Rows from block 9 of a small rotation predictor, named by matrix and row number. Rows with one number belong to one neuron. Each number is 128 + 24 x the weight over its row's rms, rounded and kept within 0 to 255. All counts start at 0. Numbers have three digits each. After the name is the row's rms in percent of the matrix's.
After each neuron's rows are labels from the 100 images, of 14976, where the neuron reaches its highest value: "top examples" is what is common among them. Only what is clearly more common there than usual is listed. The data: stained colorectal tissue patches (NCT-CRC-HE-100K). In brackets: how many of the 100.
# fc1: MLP up (model.blocks.9.mlp.fc1.weight, 1536x384), inputs 256-319
# fc2: MLP down (model.blocks.9.mlp.fc2.weight, 384x1536, transposed), outputs 256-319

fc1.370 107:123107142125150140127120130109098161121139132126118138124149110092151118097121084091139144099111145145077113134112109126135163194168118199095126147162084115131109108135147135125128154118111133
fc2.370 102:145128142155107119102121109162111125115102157255161135113116124108124111101131122145149126133163103117114117120121115137102122133104119158183112136129125134142137126136141109133129015130137116
top examples: tissue: tumour epithelium (35)

fc1.538 166:130112132124092147107175122146133121125121097106155133089122127123117118128120133134094127102120130098097081144140122109133143135094114101169078120191139170112133149124122113110132166102179150
fc2.538 100:137150129130119126132140126130136135124132178255112066108119160110125116128144100136099127150090146128098140131132152107130126140158124130136125144111077117125129147122135123106139202127079123
top examples: tissue: tumour epithelium (40)

fc1.742 124:122029163133125120122134099113132121140153102138110134141102125116106114108117162110112149157106115146107124155124126151123059109140151135136131106154131109135127162137117138111121193153145161
fc2.742 086:129151150162122132117104132156123109140114143184134108108121121097169127164115112127142120138168111137104143125139120120115128136125136149168122139088130132141126159115121118124124034141129105
top examples: tissue: adipose tissue (51)

fc1.590 118:159087129129120119114119150125123132140156073148147141136132112147143149113143126119088122140135119163162146150135102137126154091164099036147115114169128096151117133131138112122138190113087092
fc2.590 086:152124137134110159134116106135135124114097173160135053105134109094146115147108108129134127142152110109113156133117119139098132128150120159149139153091127094127120125126130140101130122121131121
top examples: tissue: adipose tissue (80)

fc1.648 130:112048121105119113133081142127113159141148101115145204137128125150160109123121136141129123076118078122131145147111113136128136128112107175168147142156155134145120118119131105109135160147126130
fc2.648 104:126133139152133139111121110130136109126102111107161113127116125092108131146147116133144141139183110129148129130117111128108116117098120137146106124127125142135126131143130130095097005126143128
top examples: tissue: adipose tissue (37)

fc1.411 116:117099133141105140084182106146118120138178129168140112169098141167128107110102155146143147117036115133134162124130134117112112132170122169154141095117150126122146120124142163125124166118171147
fc2.411 094:167162119134113117138130111131115118141116170139122124128129127082096125125119123119150125129169120126111142136128129149113142134172123118163143138132135128130119114138137139155153170122161128
top examples: tissue: cancer-associated stroma (36); tissue: lymphocytes (36)

fc1.221 144:147113123119147086108120109123129116105113142162143140117156165072164108187143154122134127133121132123155150135126133122132100141115136068120150117245129157070143136109121094128129116105138131
fc2.221 116:150125122098164137138115108136135130150138103063137138143137118120135145118141116118143121124176100121109113115129137112131125135118124092121114130061105089106120123131113146100132073130126081
top examples: tissue: adipose tissue (29)

fc1.52 096:145108098103115112128125120124108134126169102111118195126123115136137140121107137124118140136235149151089130136138139099121106146087101192130158143110076111143096111135139119118128139114090149
fc2.52 105:164119138141094141111121112158139114125096136255154111116121125119132112115118127138150132130151108105095123125111131139104123133127122144167140152118141135144133145137147108098133018127113143
top examples: tissue: smooth muscle (35)

fc1.359 154:158136116116124130118158139135135163147162131162142123128135134074150106166092147138146139124110114119134141129124135124121110137098108130140158131234129144116136120139117117091124118090149129
fc2.359 113:141161123108136100109140115138121141127129112032147152175125130127092154159133133112149121108109131134107108107125116130106098129125135112143138118134106117116136133136137138111145152146166125
top examples: tissue: mucus (27)

fc1.622 155:195131117147151133120136194137128158133109100184130153126143116076152135155102138144158124133118131116174136120122145113123142146104092126137134107199131110094110106154116154068142142113129113
fc2.622 121:142166124104140147114138108133121141121139132000125208140119121125107131111143129125139126128101126112133120117109115139113117159126120164174154098172123128117128111138161144134129120123156146
top examples: tissue: tumour epithelium (41)

fc1.641 152:104106169115111077121189113137121129159156109115141116116117133089127103094140120119122127143168108130114103124123119124102126117127119097156122130109161137140094129117136128130119200122140111
fc2.641 119:116114131113112123156134109122154111139135095102100136112130129095122129092124138125122141095110127125134128145127124113143090103127138101106116122093153125114125133105151103180139255123147119
top examples: tissue: cancer-associated stroma (58)

fc1.37 122:124086149143146132149139153113145118117183142088127170159125143133153139107138144143122144086097096139157106131103130134125121160092095056149134095147094115126120151107144105118144107133125112
fc2.37 105:131124117156089126119145132137137116113109119255090134125124118146154115122116130130128144122180132117127137113111152154127131124131131089159140127088140148160121134161119104138108001120106141
top examples: tissue: lymphocytes (48)

fc1.462 164:118121139099124120093068116124132140105134102162130106133163130093136112115122128136140176098139135114176159135130114112142128146114102061122142126141141072133140137155121121129103152096175170
fc2.462 128:124114152125106111129126183116123122120140132153133139149136112121117137137106131119132130132119121125143100119130105127123136146105138127113125105119131159120115097134135116109133174135141135
top examples: tissue: lymphocytes (75)

fc1.245 124:114155134132132111123120147095138113123211122160157149096118143102136129131106137110140126155162121125131146113121127116101118110132147201149132116081137112143121148145129187160123175167121148
fc2.245 116:143108125105126127120130158140137142136091101174125116131127120125130142122137131154153130132139092129092089123107113138117144146055120147109085125138133126134118133141133139163113136105160160
top examples: tissue: lymphocytes (95)

fc1.480 093:133085108108136130132118124165133128125175122203100097121121137128104130103164121115132132127077129145160141138126140121144167116138116056164093117113109043121086139117125130167138171119160131
fc2.480 078:144160128174096158132105120116145121125111169129134137105098121075155116115118120130142119118171105134128144133126119134155149135126119139144149131122147113116129117125135132085143081124128113
top examples: tissue: lymphocytes (95)

fc1.584 157:154137133137125134105167145138116143114151129155147115121123148056145120169135123119130111119078116132147129146137143143129133110106113098165126120212134140102164125146120137107136134117146102
fc2.584 120:148141134095145146138111108106111150111148146064127141113115121134124114130140121121165130132110127120118132104145131134143133133201139095138143131068103124128113120157131157111134185105137110
top examples: tissue: mucus (25)

fc1.38 120:120096151140131109159128104121145112118119136095140183140123129130122114094139153139119131083143114148129102124119118131124111168135097038147143114146113094115108120124148092125139109138127089
fc2.38 104:119130123126085155111123146137145111135088139255131137112126129166183129124137129123112125123171102113140141111120128149128125112140137080149135138108136141147150131150158097159111000123116143
top examples: tissue: smooth muscle (31)

fc1.587 130:114101149125126056101197111132114127165136106121117089094133122119105125123144116153133131125175120121095118126132118112116152153151123140128120142110145164133127123102159135109141220136100086
fc2.587 103:141088121106127124146130100153143121122120090133131123145117137131136124122134123128111124118098122146124118137135117144121079126135130170136143153107114138133161121125105106159148255127162148
top examples: tissue: tumour epithelium (37)

fc1.698 160:116107157104151081126129131155113129091149105096138111118137131087139126125117140121112125127164106129166138129128137120137131114109103039140106128185150153092111145111108097095125108107189137
fc2.698 122:092103138138128111120113174118116148138141095255127109153153132146133139134119134121093129116135132134149116122110146123135102122085135090122104107064105132106120130161126100086137169139129132
top examples: tissue: cancer-associated stroma (31)

fc1.75 071:126082131147117135119071141122115167132157131180137091133120127072121115167135145136114115140123159135147146125129145143117115132115092134131136119165142110110120130140116111096119156124181142
fc2.75 100:144148133150110121108123124157143101124105143207149121107134118109136121127118115134155130127181106101112129118113119157120120119146120155168142146146153132136131134134143119121130000129138143
top examples: tissue: lymphocytes (97)

fc1.4 128:134100131143085171121139135130099112152125112110150107143113135194136118107132111117145105094085104100154118097161112122121103136141143127096125124127171173106096113132157145092110157123152104
fc2.4 100:136118106120105132117125149126101134138127139255139142133146140153152153130137138116115139141153157131134116113124134135122101130150111100098166127134146113125122160122120149167156211124135133
top examples: tissue: cancer-associated stroma (44)

fc1.608 151:161147090143115133136145159145102143121132094130160164119147126058154105143114153129117137131121126104162151116143117122136075131115109107109134121189137126082123129145123101081133117098151117
fc2.608 093:151116124098119101122113118144124125114133095074143155169115130160077141128123146125141122121064097130134102103133099140101138138095115075211118143171119109117140105149143118105112211139186140
top examples: tissue: mucus (31)

fc1.404 122:135117147147128148120169074111118103164195133137125069123152120121140107124133118141084115161155149144161126168137134113110082072125122147140152125152135117132140095135126109116143190162168105
fc2.404 095:142128123149153126113122126138103110104131122181130117117148121147124124124095150131110144144151114129121147120142115104116105141136124124069100151147121159145145126125141099158122255121131148
top examples: tissue: tumour epithelium (54)

fc1.352 155:156119114147122164132129187133100126118137118186149130142112140092137168078096156128126145106093142117119118130126130141160161178155128134178110152145094107126142143116154134117113096119100149
fc2.352 122:135119166139155135095124124147086131136130130000136141118128137162112156135123137134138131094129124132142113148125154137115119126068134131205130121166120112120139121120151072129121106113141130
top examples: tissue: adipose tissue (41)

fc1.196 125:114068142106123114117040131151129134098133113161131109133130137098121104144078124094149152122105136147192164137133130118151162146136075071116123110126124156117117138143123120062103165098118149
fc2.196 092:126120168111157095117140142126109134113119109081122101126126113132152136129106128137147120141126129112144139136149118112107109115128123119152149129168141161115139124143127131099120074132151132
top examples: tissue: lymphocytes (85)

fc1.562 135:125110125129125145091185165142102145151116133156127128101082144153152098119148121133123125101075141102115101102119112077099155157091116187164147096167125128140114129124143121161135176127126134
fc2.562 094:131172123154139116140132117122125137125142164059136109149096147146066142110082115127137114113074131124137125120113144108140106108168124060145110121112148133131106145123130157151130207132110136
top examples: tissue: lymphocytes (52)

fc1.257 119:144092144145149126129151182136126147118170094177160128124155143100138071150129151120136110108088144172155117085121132151112145122112097123137125102207144143069152151108120117112104120110126125
fc2.257 100:137153143114125130097128135147121129119109123097138162092140117100147128161114115136153120130169104125101153104129142131110146140156117139165152126131134124128125125143130146073140000135134118
top examples: tissue: mucus (37)

fc1.249 123:171106107140136121109140140150125122129148107181146187112122134097109101151168155115158094105104141137161120119106140103135155165102143132154163108175145155092108107138129113093133130128146092
fc2.249 090:156165123151161157114108130170145135159105137080126145153140126152128123121164122140155127159104094112087155106134118164120137155136137194162136110176121098120134124134132117106157056122139126
top examples: tissue: adipose tissue (43)

fc1.158 127:108124169136140113101172149121161077136135091122128110156123120082124148120178151109132150171151096113152135162147134166125105165097138116146108098189116113136140136117111099073136157102131170
fc2.158 090:126138143170098079131106145141149090121121166155128097128102127136155112135157119135165120139162074115141170139126131134097137102103120172182103154099089109148146152139132127125120103127165117
top examples: tissue: adipose tissue (46)

fc1.76 128:145151079138133123117154155126128105120173101142147091085160143096171118141066167127134094128102104175010107078130130118109146124103127051121124118135170133119142175104126116174109146107098118
fc2.76 099:138130138137123135131119132120147104133112065116125091119106141183127141135162106138128129126155127131103121115118129112121145105096130122151111140100128124130119124142100110173103040142103126
top examples: tissue: cancer-associated stroma (34)

fc1.557 152:165132104125134118114149158135118131127190114168138127141123129074152118151136127150163125132107119155175142115121133117130133156119097108140147108240123141090136122153117138090126132106146139
fc2.557 122:148173141109147126106130124140122151131110166047132163130129134137118139124129137114146135116093087121099153116116103144113088157127125145166153099121112118127134132146153124093140107136142127
top examples: tissue: tumour epithelium (33)

fc1.658 075:132074141104129117120101158123127176092185142188160181133115133162157115122145164132129126130135126071133115124119110132156146133098128185161098151127141134139170105110131129066125165147127119
fc2.658 099:155116123170097126116098113162131108123093134196156106126134117105109122162143113135148125135140109126098132121130115146106142118129126184158132144130139133151141130131112121107131013126138129
top examples: tissue: lymphocytes (84)

fc1.21 125:120121144106126100120147126129106156143129125140120131113154119144111082134123115115161117116117101114209129135117097095153136142156116131161135131127187101114126144143159118117126166139135104
fc2.21 108:116115126129156130119128109136161115135104100000138147143124122103149149097145120152153104122154126130168140139122162147095118119107133095088143109141140132152117130129128123112108098121127096
top examples: tissue: cancer-associated stroma (44)

fc1.660 097:145117130142099135138091111122111133132160117135123141138113116118175143104149107123157164129111140117133152149137118107122130134165111187108120147204125109138118099136127123153134146140134109
fc2.660 112:145132128140102122118114105156133096124103145255173123115120127106140119129110134142143126135166086117110150124122116137107127125126119174178109152161131128139131125132137129113138006123140134
top examples: tissue: tumour epithelium (37); tissue: normal colon mucosa (25)

fc1.200 116:117118096114104158122124134161103122151132104146122163157096122191117115127127124130146127111076136138161133114145117124138101155139146108125121093132138143106127124128102132128103162132186111
fc2.200 076:150147131150116123128117124159124116159149142236126108131150135080137143172142126136108136156132135113097158126128120116148157136133116140152139140067146127128121136131110119190165145111128115
top examples: tissue: cancer-associated stroma (38)

fc1.349 163:107099138123130101123160102119145090120096117091150158132092127121123125127163148137110129069155131128145158103146122161114094181145103027140139127137104179124103122121127111157126117106144101
fc2.349 129:104144114142106138152153173116136133123130136255122109126159131097175134139155142116101128119158140131150150107121133160092133141028131076124131111075159148139124126148159124146138093134074115
top examples: tissue: smooth muscle (35)

fc1.642 129:138142132129133134134154130135136131154131117143149147117110122139163158135135119177116113131090116122072103131130121094118168118118145097148143129200137101153099138154160107190131176147106152
fc2.642 100:148130139125121134119116108139153122116122142196151136109122131116103130129102126123143142107113093118104122122115131126113129122148115103171116133102140157135140139127132110211128000146132140
top examples: tissue: lymphocytes (56)