Rows from block 9, named by matrix and row number. Rows with one number belong to one neuron. Each number is 500 + 50 x the weight over its row's rms, rounded and kept within 0 to 999. All counts start at 0. Numbers have three digits each. After the name is the row's rms in percent of the matrix's.
# fc1: MLP up (model.blocks.9.mlp.fc1.weight, 1536x384), inputs 320-383
# fc2: MLP down (model.blocks.9.mlp.fc2.weight, 384x1536, transposed), outputs 320-383
fc1.85 092:429486584477479559511525464527464572505476489484475574508460544455556534465530603523518565408333473600491512424462432559490474456504414497539448573465513533350449538544396529580473511431511480
fc1.86 096:483385442484395364483508530554467443541452478486496543540496496525498457500435583448522544444500646475532550385483535527484489510575540497486464431499500535527482500512468507586508543447508517
fc1.87 073:424536442455469547512493553451423608493613487477461455506533429457523482498513521455503440500499613623542518506518513509448456503504493501506467543434539596518481487496699533512448533546510496
fc1.88 058:453509355433472540473460598549443556537402474471478473505431430521453566525479529496508548437550470514481533445445591536504508427546516514509423471390540591515480440592512469496479501452569531
fc1.89 111:572485533508399529498485512558441524493402478510554511538558483419509522508448527502537545478575505452479465484541488533504534458572461434476499442469436459508565405524546440555459531501492491
fc1.90 095:490484554428366473531520502588472399497446470458480469515484381488458469521509428512486464495529574608494573411452578519575492491473573553530447503536471598493452438461445500407519526434476519
fc1.91 086:474489502494441452497470465526475455515457445498500436502499449548468464554467516484506495499540521592490510446458520519507556363536484454564430477518517457560558480571459516466400580494505495
fc1.92 063:436478376481468470461492525576455525553413451472498538507420404518470477463467486482484565475361583572500458512509537466487446473571493520509452364469460475376525481531499478461497467500524544
fc1.93 124:411469477463542476506517523499509554607447544458514606534472547542470478470500528492484454492461533502492513411463563379493482466474486450561554472514539414544532489514538500517582502561481476
fc1.94 133:543466593558535533484544534540528499458562497490529593489471513393480372442485476483426556458440458500516599601512423433487533523486571453566510495547495356619517461507550492594546522511497485
fc1.95 064:456516470512362592518510524527482546507510504498419443493535488490530531492506546486588431454576480603555490390457494492517525472442492529500506482412496528554486464529504551434537513595571472
fc1.96 110:533479511584344486515463541518435521559399490521472518528538511427468547551461570494491552529529608472488578500500487521530520467517518467406429526461536494437504475554522515460506592461502437
fc1.97 102:512724422528485470501490479446482518482472511490479433509467403366523513493457452490502494487540453501505493419559593513512496514517501477458499493470545458523588457482473538481581483576508508
fc1.98 093:395489564476532523408481523549428556504465567456424496557552510467544463441433494512514575591538490564495415495535338530499550456492475458556501512515501454462542525622527520586449526497438477
fc1.99 091:444476513467486525528518504565463473528475501539498493501500433469537515480464440534534471534530598532466524453487494488566474496539443519499557398455509593562451473416421519531473472510526482
fc1.100 117:389431451599410556485551465483437464540445473490479479551459546514512430439403525532494469524566560496499485568452520464518468468515346488491496487465480472481534504539477494484454459498435549
fc1.101 084:399486449448375479486501560509506492515420445479548579564445442591453533440540540522514491512551513481468530425416466536535478431542417514486516477480573566528425450460441442352449498489506509
fc1.102 120:458570493489506528530541492421416548526508441505493465517504548451485452509513498470612470489587454424523516493504524496489521441444420455554571479487481486530506450448553528498522474476477579
fc1.103 071:388466500460504549542476497521473458415505482527547481488511440488489543481564429478482460523564512575437499478483477514487409610447459513499443493515568492483470535567549503435528437420494525
fc1.104 060:468515435515315525483510518537514531496523556501420561515464495543468486512495520538534454490608448463553484478502450545525506514467384546542522452444482557531528467472448514389554602497445515
fc1.105 066:402520482469413542519491564516459509503438461492587497535414485546485500504411619507490399457571481573495508406558608508492449499557540523455377456529517503565476540586469463416487539385555489
fc1.106 049:443449480423392617473472565513522504568380547496494507511452473450518609420429564501549450517514462543501543423514479555550539542531445493498501453467450524536518502499493456445512565485557517
fc1.107 061:478468521465425555545545503503494489483423455458420500522479467525511442469474557469576409484651472645571477396552535528508544486467429531572412425451438515544501483516506520365594570527574476
fc1.108 121:506648459428505460539523463540533521505478427529520523498480527553478426516529561602537432472484539390522489481473514440477478488493507480531550521481510470620464471480480527533594541462502469
fc1.109 071:537515456518485490511474541414450495461418517503584428531435469597534448498470591477604461500609426491457476452471563472464472433525668503525494494447527532459474553517477476448532511511505467
fc1.110 068:410520417452476561515461514459457440415472520509494514501503463515547428531473522520540442454460583395492461489470545567467515456522506535477386508540547556490489512593529510445541447406511478
fc1.111 067:468467441484350450476462551550448468546420482410555498566461489547526421422465518466527502482450491432523533471439571517474423487533631583473394533488496615483479451521462486444463504393551390
fc1.112 095:538408451599499488531518545481466508431527489519469376475466499487410500507489552431507538516547513538474486381466489457471527451469493535476505481502573485516572515426522487525563460531474489
fc1.113 070:494476535384505576410499588505522462493521499453574471487553512521492506497528540570567457446583451449552448568451565550555499476466381511442460556484414509501439428469480521551478613551516480
fc1.114 073:442517366379373545531517621424471466537405436442422472559503471462539413483517519487531462429571456457535486453558498530505569425528421515568465444506572490630463480474521522435593556560479499
fc1.115 068:537591422435432458490494565517533472537472428430467572524512452487498452453487515450518540533482434544531525479494502521464519552507542518497443505397467499421465484564555500412513600557531461
fc1.116 124:505503544435468442521495503594484539551419455538534588455460553545444459520487557485517487504416494363466495532475506539521545505527490498531605537502524562537511495508520475533501494432421507
fc1.117 065:484487515493454542434507496519550478502383505494490479493469469432465459513484500435511567484574467658482554470600443474482459528509531496517457595496515403407527411517483458422497480457558551
fc1.118 101:510641421544518462520509487416506492510509503486480424533467402395548481513506450515508491460514452545498554514538546541550470480494485492491493500457482461567555474511489522392564470605537451
fc1.119 059:456574444484377426484492509536543464490476509454467515564475464493462511499491570465561394430637465601524469413523529549493513490480460507510491521400480535562477512513565489415563542544482521
fc1.120 100:484456516514566541568468521474523442463619488547449381507509452491401564506549561519549491486474405590514460416563516444562497622523466506488484477476515427399506538373518484633501554533533510
fc1.121 057:447439491457402604442463522429474450507406566474510470530460458575498495498432575481537465404567461527470480338561552506503566447488491513519471454467478501530492450568540461415494497504564447
fc1.122 137:485500599593494465480485453496523506448564518518470522471462475462481406575486524476441470474518494464534538572507425496575528467453487459468515480504524505594605520438445529478489596454490471
fc1.123 119:430562549457484559480523479488472503425535500499537482540434501592451459521513559581513545485464437421506542440526490433450485563450398509532590431518470483521438499482430496437537553452495490
fc1.124 128:528507442544432443443497518527437540527419483522470492604521466421490613497469529536507578468493565565532462383448559580515519489527492532432485527474504674465583454554515483527502559431494516
fc1.125 165:542669466423563547500485476540507517492521582508431397488484520366444464485535483590414487510471534430502491419492475406501462558422480462573504503491553612662508471492574556505609447536447484
fc1.126 138:430475528362496491490516468511471476520480462526529454492450491506465534537515466527541610462532546569490461385556422543509546511484504494522510515429517544599372512414501499555560525513490473
fc1.127 061:446582479413420522545516510551480532488522498477460543540496442548486505498437524488471497509472524430541449527417518600493475468475468571449490426535472564568494494560609481378563551552478428
fc1.128 115:586438446542505470481533514480457492468533505518458430549478424443490530447501569480510539545513547377521507495507547546499498456551545505449447490498584680512530523404447513523463497382432496
fc1.129 093:502413437487467549531499435588424505487532517505481417528531535443503519547483610498532515485533513473476425424527494547492468513535475490522512470496545512447526522434477459472482559487470540
fc1.130 078:482491397485463576512496501489490517502462500490474468564512451448500492482499548504509368445608525570530497345469504522502508344506540513565465506462539494528462502479536487530548535497521465
fc1.131 097:471452435427472498448498540465483523482565451482529468546455537588469573483493522483501543565552566499407438521626432517441553500469503488496435414460504575500477484396415482545482597503551461
fc2.85 093:516486551479553483535446477455562498527474488511555587491457500446447506533431477470466489420495474412481502529487469504472492524520484485472497469462483502497530442546482473575498471487487531
fc2.86 103:528527458508510467515479498503525544480484465509494561501505456446521640519530510408478517454448519566514471598492566539507546474533506490527515533507437522426540428551527514589490511509518493
fc2.87 099:526541521520502442524488463495548474503481512522438600512480436452510537497499516489456532460451500533485459549524512529493515506522504481493525491481473512513561432552532507507464515514557469
fc2.88 111:515541478510498425549453482446526499482480523502448576512486431458495615514515496471469528462470497480522483482520566528529497503536502521481531483502447517508566413571517506518455526472538470
fc2.89 083:566557551445557500498518474473551567456439552499493488514482508462501654548500501532416514454500447521484432556542519521491496452512503477478546441511429475439471415504509507550506506496522476
fc2.90 094:550572455519480471545476481458508520464464473489447633503466476473477572557490500475494490445448537476511455500483566513518537478569501543472571483523480499496571406563517524566458538517543463
fc2.91 102:508569495522502410552463483532514484449467510523513613502481433446471570521497513465483495425478543507485468597509543511517507480526488504455501497490457542469587446537521514519482519501538485
fc2.92 114:533520487502502429560464488474539478483472528513463585513489424465505664526507497472442506448457513490504451491515583527534496476532505497486541491485472476478574431558497508523464512504542473
fc2.93 092:530525516496500541489481462436484548508456429482610479484556505449517400466490531454460486524524505479494553473501509517480478501535485537510555479528469509587502566555489422526515480459528502
fc2.94 112:491709461433547520483448557525530586448499541490496409516515503440495591529498471500502501506523523519519529351530497505517475460503532503495480526409460442498495472481469535458468496576516527
fc2.95 107:545517528513516429527454478489530486478477516492465587494483454441496562537492503471445520469456495540495467548510540520513520466533488504500515498483458498493587426528543495545475519508527495
fc2.96 103:519550445480511456543459503536541500455427549523575600512519456468480575496511483468512515449531533500452484739526474524500454485522507491462536511494429540443531463595496507527482526528534510
fc2.97 069:481541542468471479537503501457506487462457452519588476498470501521488431476450455522495511495559508488496485319499499488510482509520522510507454478528539548511576516447480495499493518499480511
fc2.98 097:526531557519424413529505489503484483506450515546552555496495415397501571611480521495443528515463515457488471441524486506546481509567483512556519511487441524597541427570532539529513477523554465
fc2.99 091:551534521471481466530521462544483493484459454511449546483462450470486505558480508442502524447442478477511453561503500530505497510547479516512534531507443486454511439486547550490503548464527491
fc2.100 092:545598493540464435527520470468526497486475486500506597528474446513488562549458495478502512444440627482504511513529557544530474480524478548513567557494449528482509442524505503549478509538513459
fc2.101 089:491536535497486454527505478516507522456487479525498606490482494482517530549465462492468503453524516519543546550526528517519479476509496491520523474464458556467501466521509525510468510497515487
fc2.102 097:542382508448479482467439484404481484547496532487418605496504498418504487345457497447499495505431504531513503630476469485486496494528526475497521451466547477524447522401518489574592517469493505
fc2.103 099:558520471491475451534491495456531498484500541536504574504463458444506648512504490449489512429447520526511450481482519565505485474547477502502530500475462474463580441525523496485470531510534490
fc2.104 105:528513498496513426507488474491522473508497515510457553497482437440507506532496492491471539452473468527510470591518545513493515498545508491482531502481460491509572422535535500575469530512525508
fc2.105 101:532539459528496446536489475488518444490471514516463665495463423454518577545512500463514516443445523494522452477515544533523499482516496488457517520490476547454572424566517504495473522518525456
fc2.106 105:526510506496542418512476478494537493487479518513454591504470439452486545542490506488478510437471479505512495558514546518526521470550484492475523486489485507479572423559532529546455528505526475
fc2.107 105:520546491493483428526482465509515489513495494496483571493475450440481577540500509464499525457480505502530472526522547533518530492553491511507504512497473519487577434553537531515503522499540494
fc2.108 094:514506479539562477503482493501517562490511493477551528489535482546505316491496515543489512482632495426529542616541527488519533536541524500493572476502505481511530463561509533523494522463536483
fc2.109 104:543529477510495420553480484480537508473470515525471550506448421457492565511496504432481535428445549525503432526530539531525508477537511516469526517492457486465582427569525501536467526484529495
fc2.110 108:531508463503531439539471501489533513473485542511492585521473444449488635516512517455517522436453506476500474531523543505535507481559485516459543475485478519481567433552519505556450531490522502
fc2.111 105:540526486501475440519463468482531473489485490483493596493469404433499640538536527476486512470426533500499450493516582537521537485553512529527548538475466494450568419556511528544447499491530487
fc2.112 080:518518477488539442525497490539558483489436523503496598507478424476497618544441440520483521455437493460506484392474569558526522507530497492523480500507421490482543405494503500595478540501546467
fc2.113 089:554526539467521446504482470558521533502459507525443574488466455443457568568477526475502499442467463517473483596514550553511503464515503482504539510490455488498518425542524510585457530507536507
fc2.114 099:520546510487521425532463480510510513480486507519452581510474441462477609558492501483471526473462461524501468586507539525524498479541504476506515501516477540472538418546515521530478506498516496
fc2.115 098:529536475519542454528491499476516502479459516511488597511477451448510544547511496472489509465478531532504471553501556538484519491546521488496553510515490520432575415518518521577444521505540475
fc2.116 088:559518546504413460486566493510557496484520469472643597486535458440486319497528466543473514475432551480521505440531548505512516480547516486498454438447433517550577428400520538500507529615562499
fc2.117 103:526529480474513462517483470507541494484487502505487571495508450448478581541473509449498508408452487510505483535513556521504524483534494488507530493502460497474579436519522495556490515485563495
fc2.118 070:466577488522439517535460502534510500510527434506567469490509501482476400488461491446497457509554456541490473291489499488486498507453512483501466467509520475500495531366512508453469509506500527
fc2.119 092:533523507477543411524498466531521493477465511489463554503473438427520594554494476455492532473446490536493480602502517532498508515524488516491516484470462548483557426550578516581469524518560487
fc2.120 088:500510503482539403536469430462530513508463538500442509488484441426507573522555475450461542441531404521528510522472571558491524555586573459511547480497484504506579426564509459350475443501533478
fc2.121 101:550543499521512422535474491451493505495458540525471587505492435460504644548503517491480529419485490525509476532525561541522489489529475512489503500503458514504569418561524533572466521506562496
fc2.122 103:549534448482546444533452515491517480461513573515355489516516484549480644505528520482448515558509533481522440735527436517486502508521480514510501545482493534421475467460509493400498479501498560
fc2.123 087:560517563535512427512456463501530548494494495504441466472487461506478516503521509440513520468523518529480465463549509511518516506531534490430540493461520472487540532596534496535545501437485486
fc2.124 122:625653470490503497523505489501549461491462532546507643515486491493461548539572534467495455488488496541497456683492544500511498478516496513490512529542429550507495475382488496576475451522496489
fc2.125 096:441423457507521496490398500526517490487482542484683440474484469498536458392516538489504509486540545491515493487521520499505515499481506511473545492475523469442537577482529466402542448518506518
fc2.126 086:554517464484480521502535519474435464496485513545468425465509479553515546506413509558530509502503534503491485613539527512542434513456479520472521485529456480549496451492535497574561507480489489
fc2.127 101:522521494501486427535471490472550484489470530538464548494458447455498598517491516458505497421439570496482450488522539535525503482529495515492543505521461481494601428559526501536504523525525486
fc2.128 114:551551459484542468553457479569542491475473524505424598509470487464531542543530514457498517479444502476469474618507561524500485464524516492514550500515438496500549477514523490555513510479512510
fc2.129 103:460557515508527437529483471536550521503482507513451632486470424470469535584496508454479515497446495522458460657482522502537493459535465530458552478498414527503554459499502491530495521491536491
fc2.130 096:539546511528491421511492464509528506504439522498463554499485420460482587526485488502457543466467490498499473478499546562501508478536488517513517505502435520533537442549517537514496506498567471
fc2.131 085:561493500538458493505523492501604534501485469527365483504470443466472559515458515438591469383419551540519504515446545500470496539552499493421563492488394483502530440576501494525500523479524442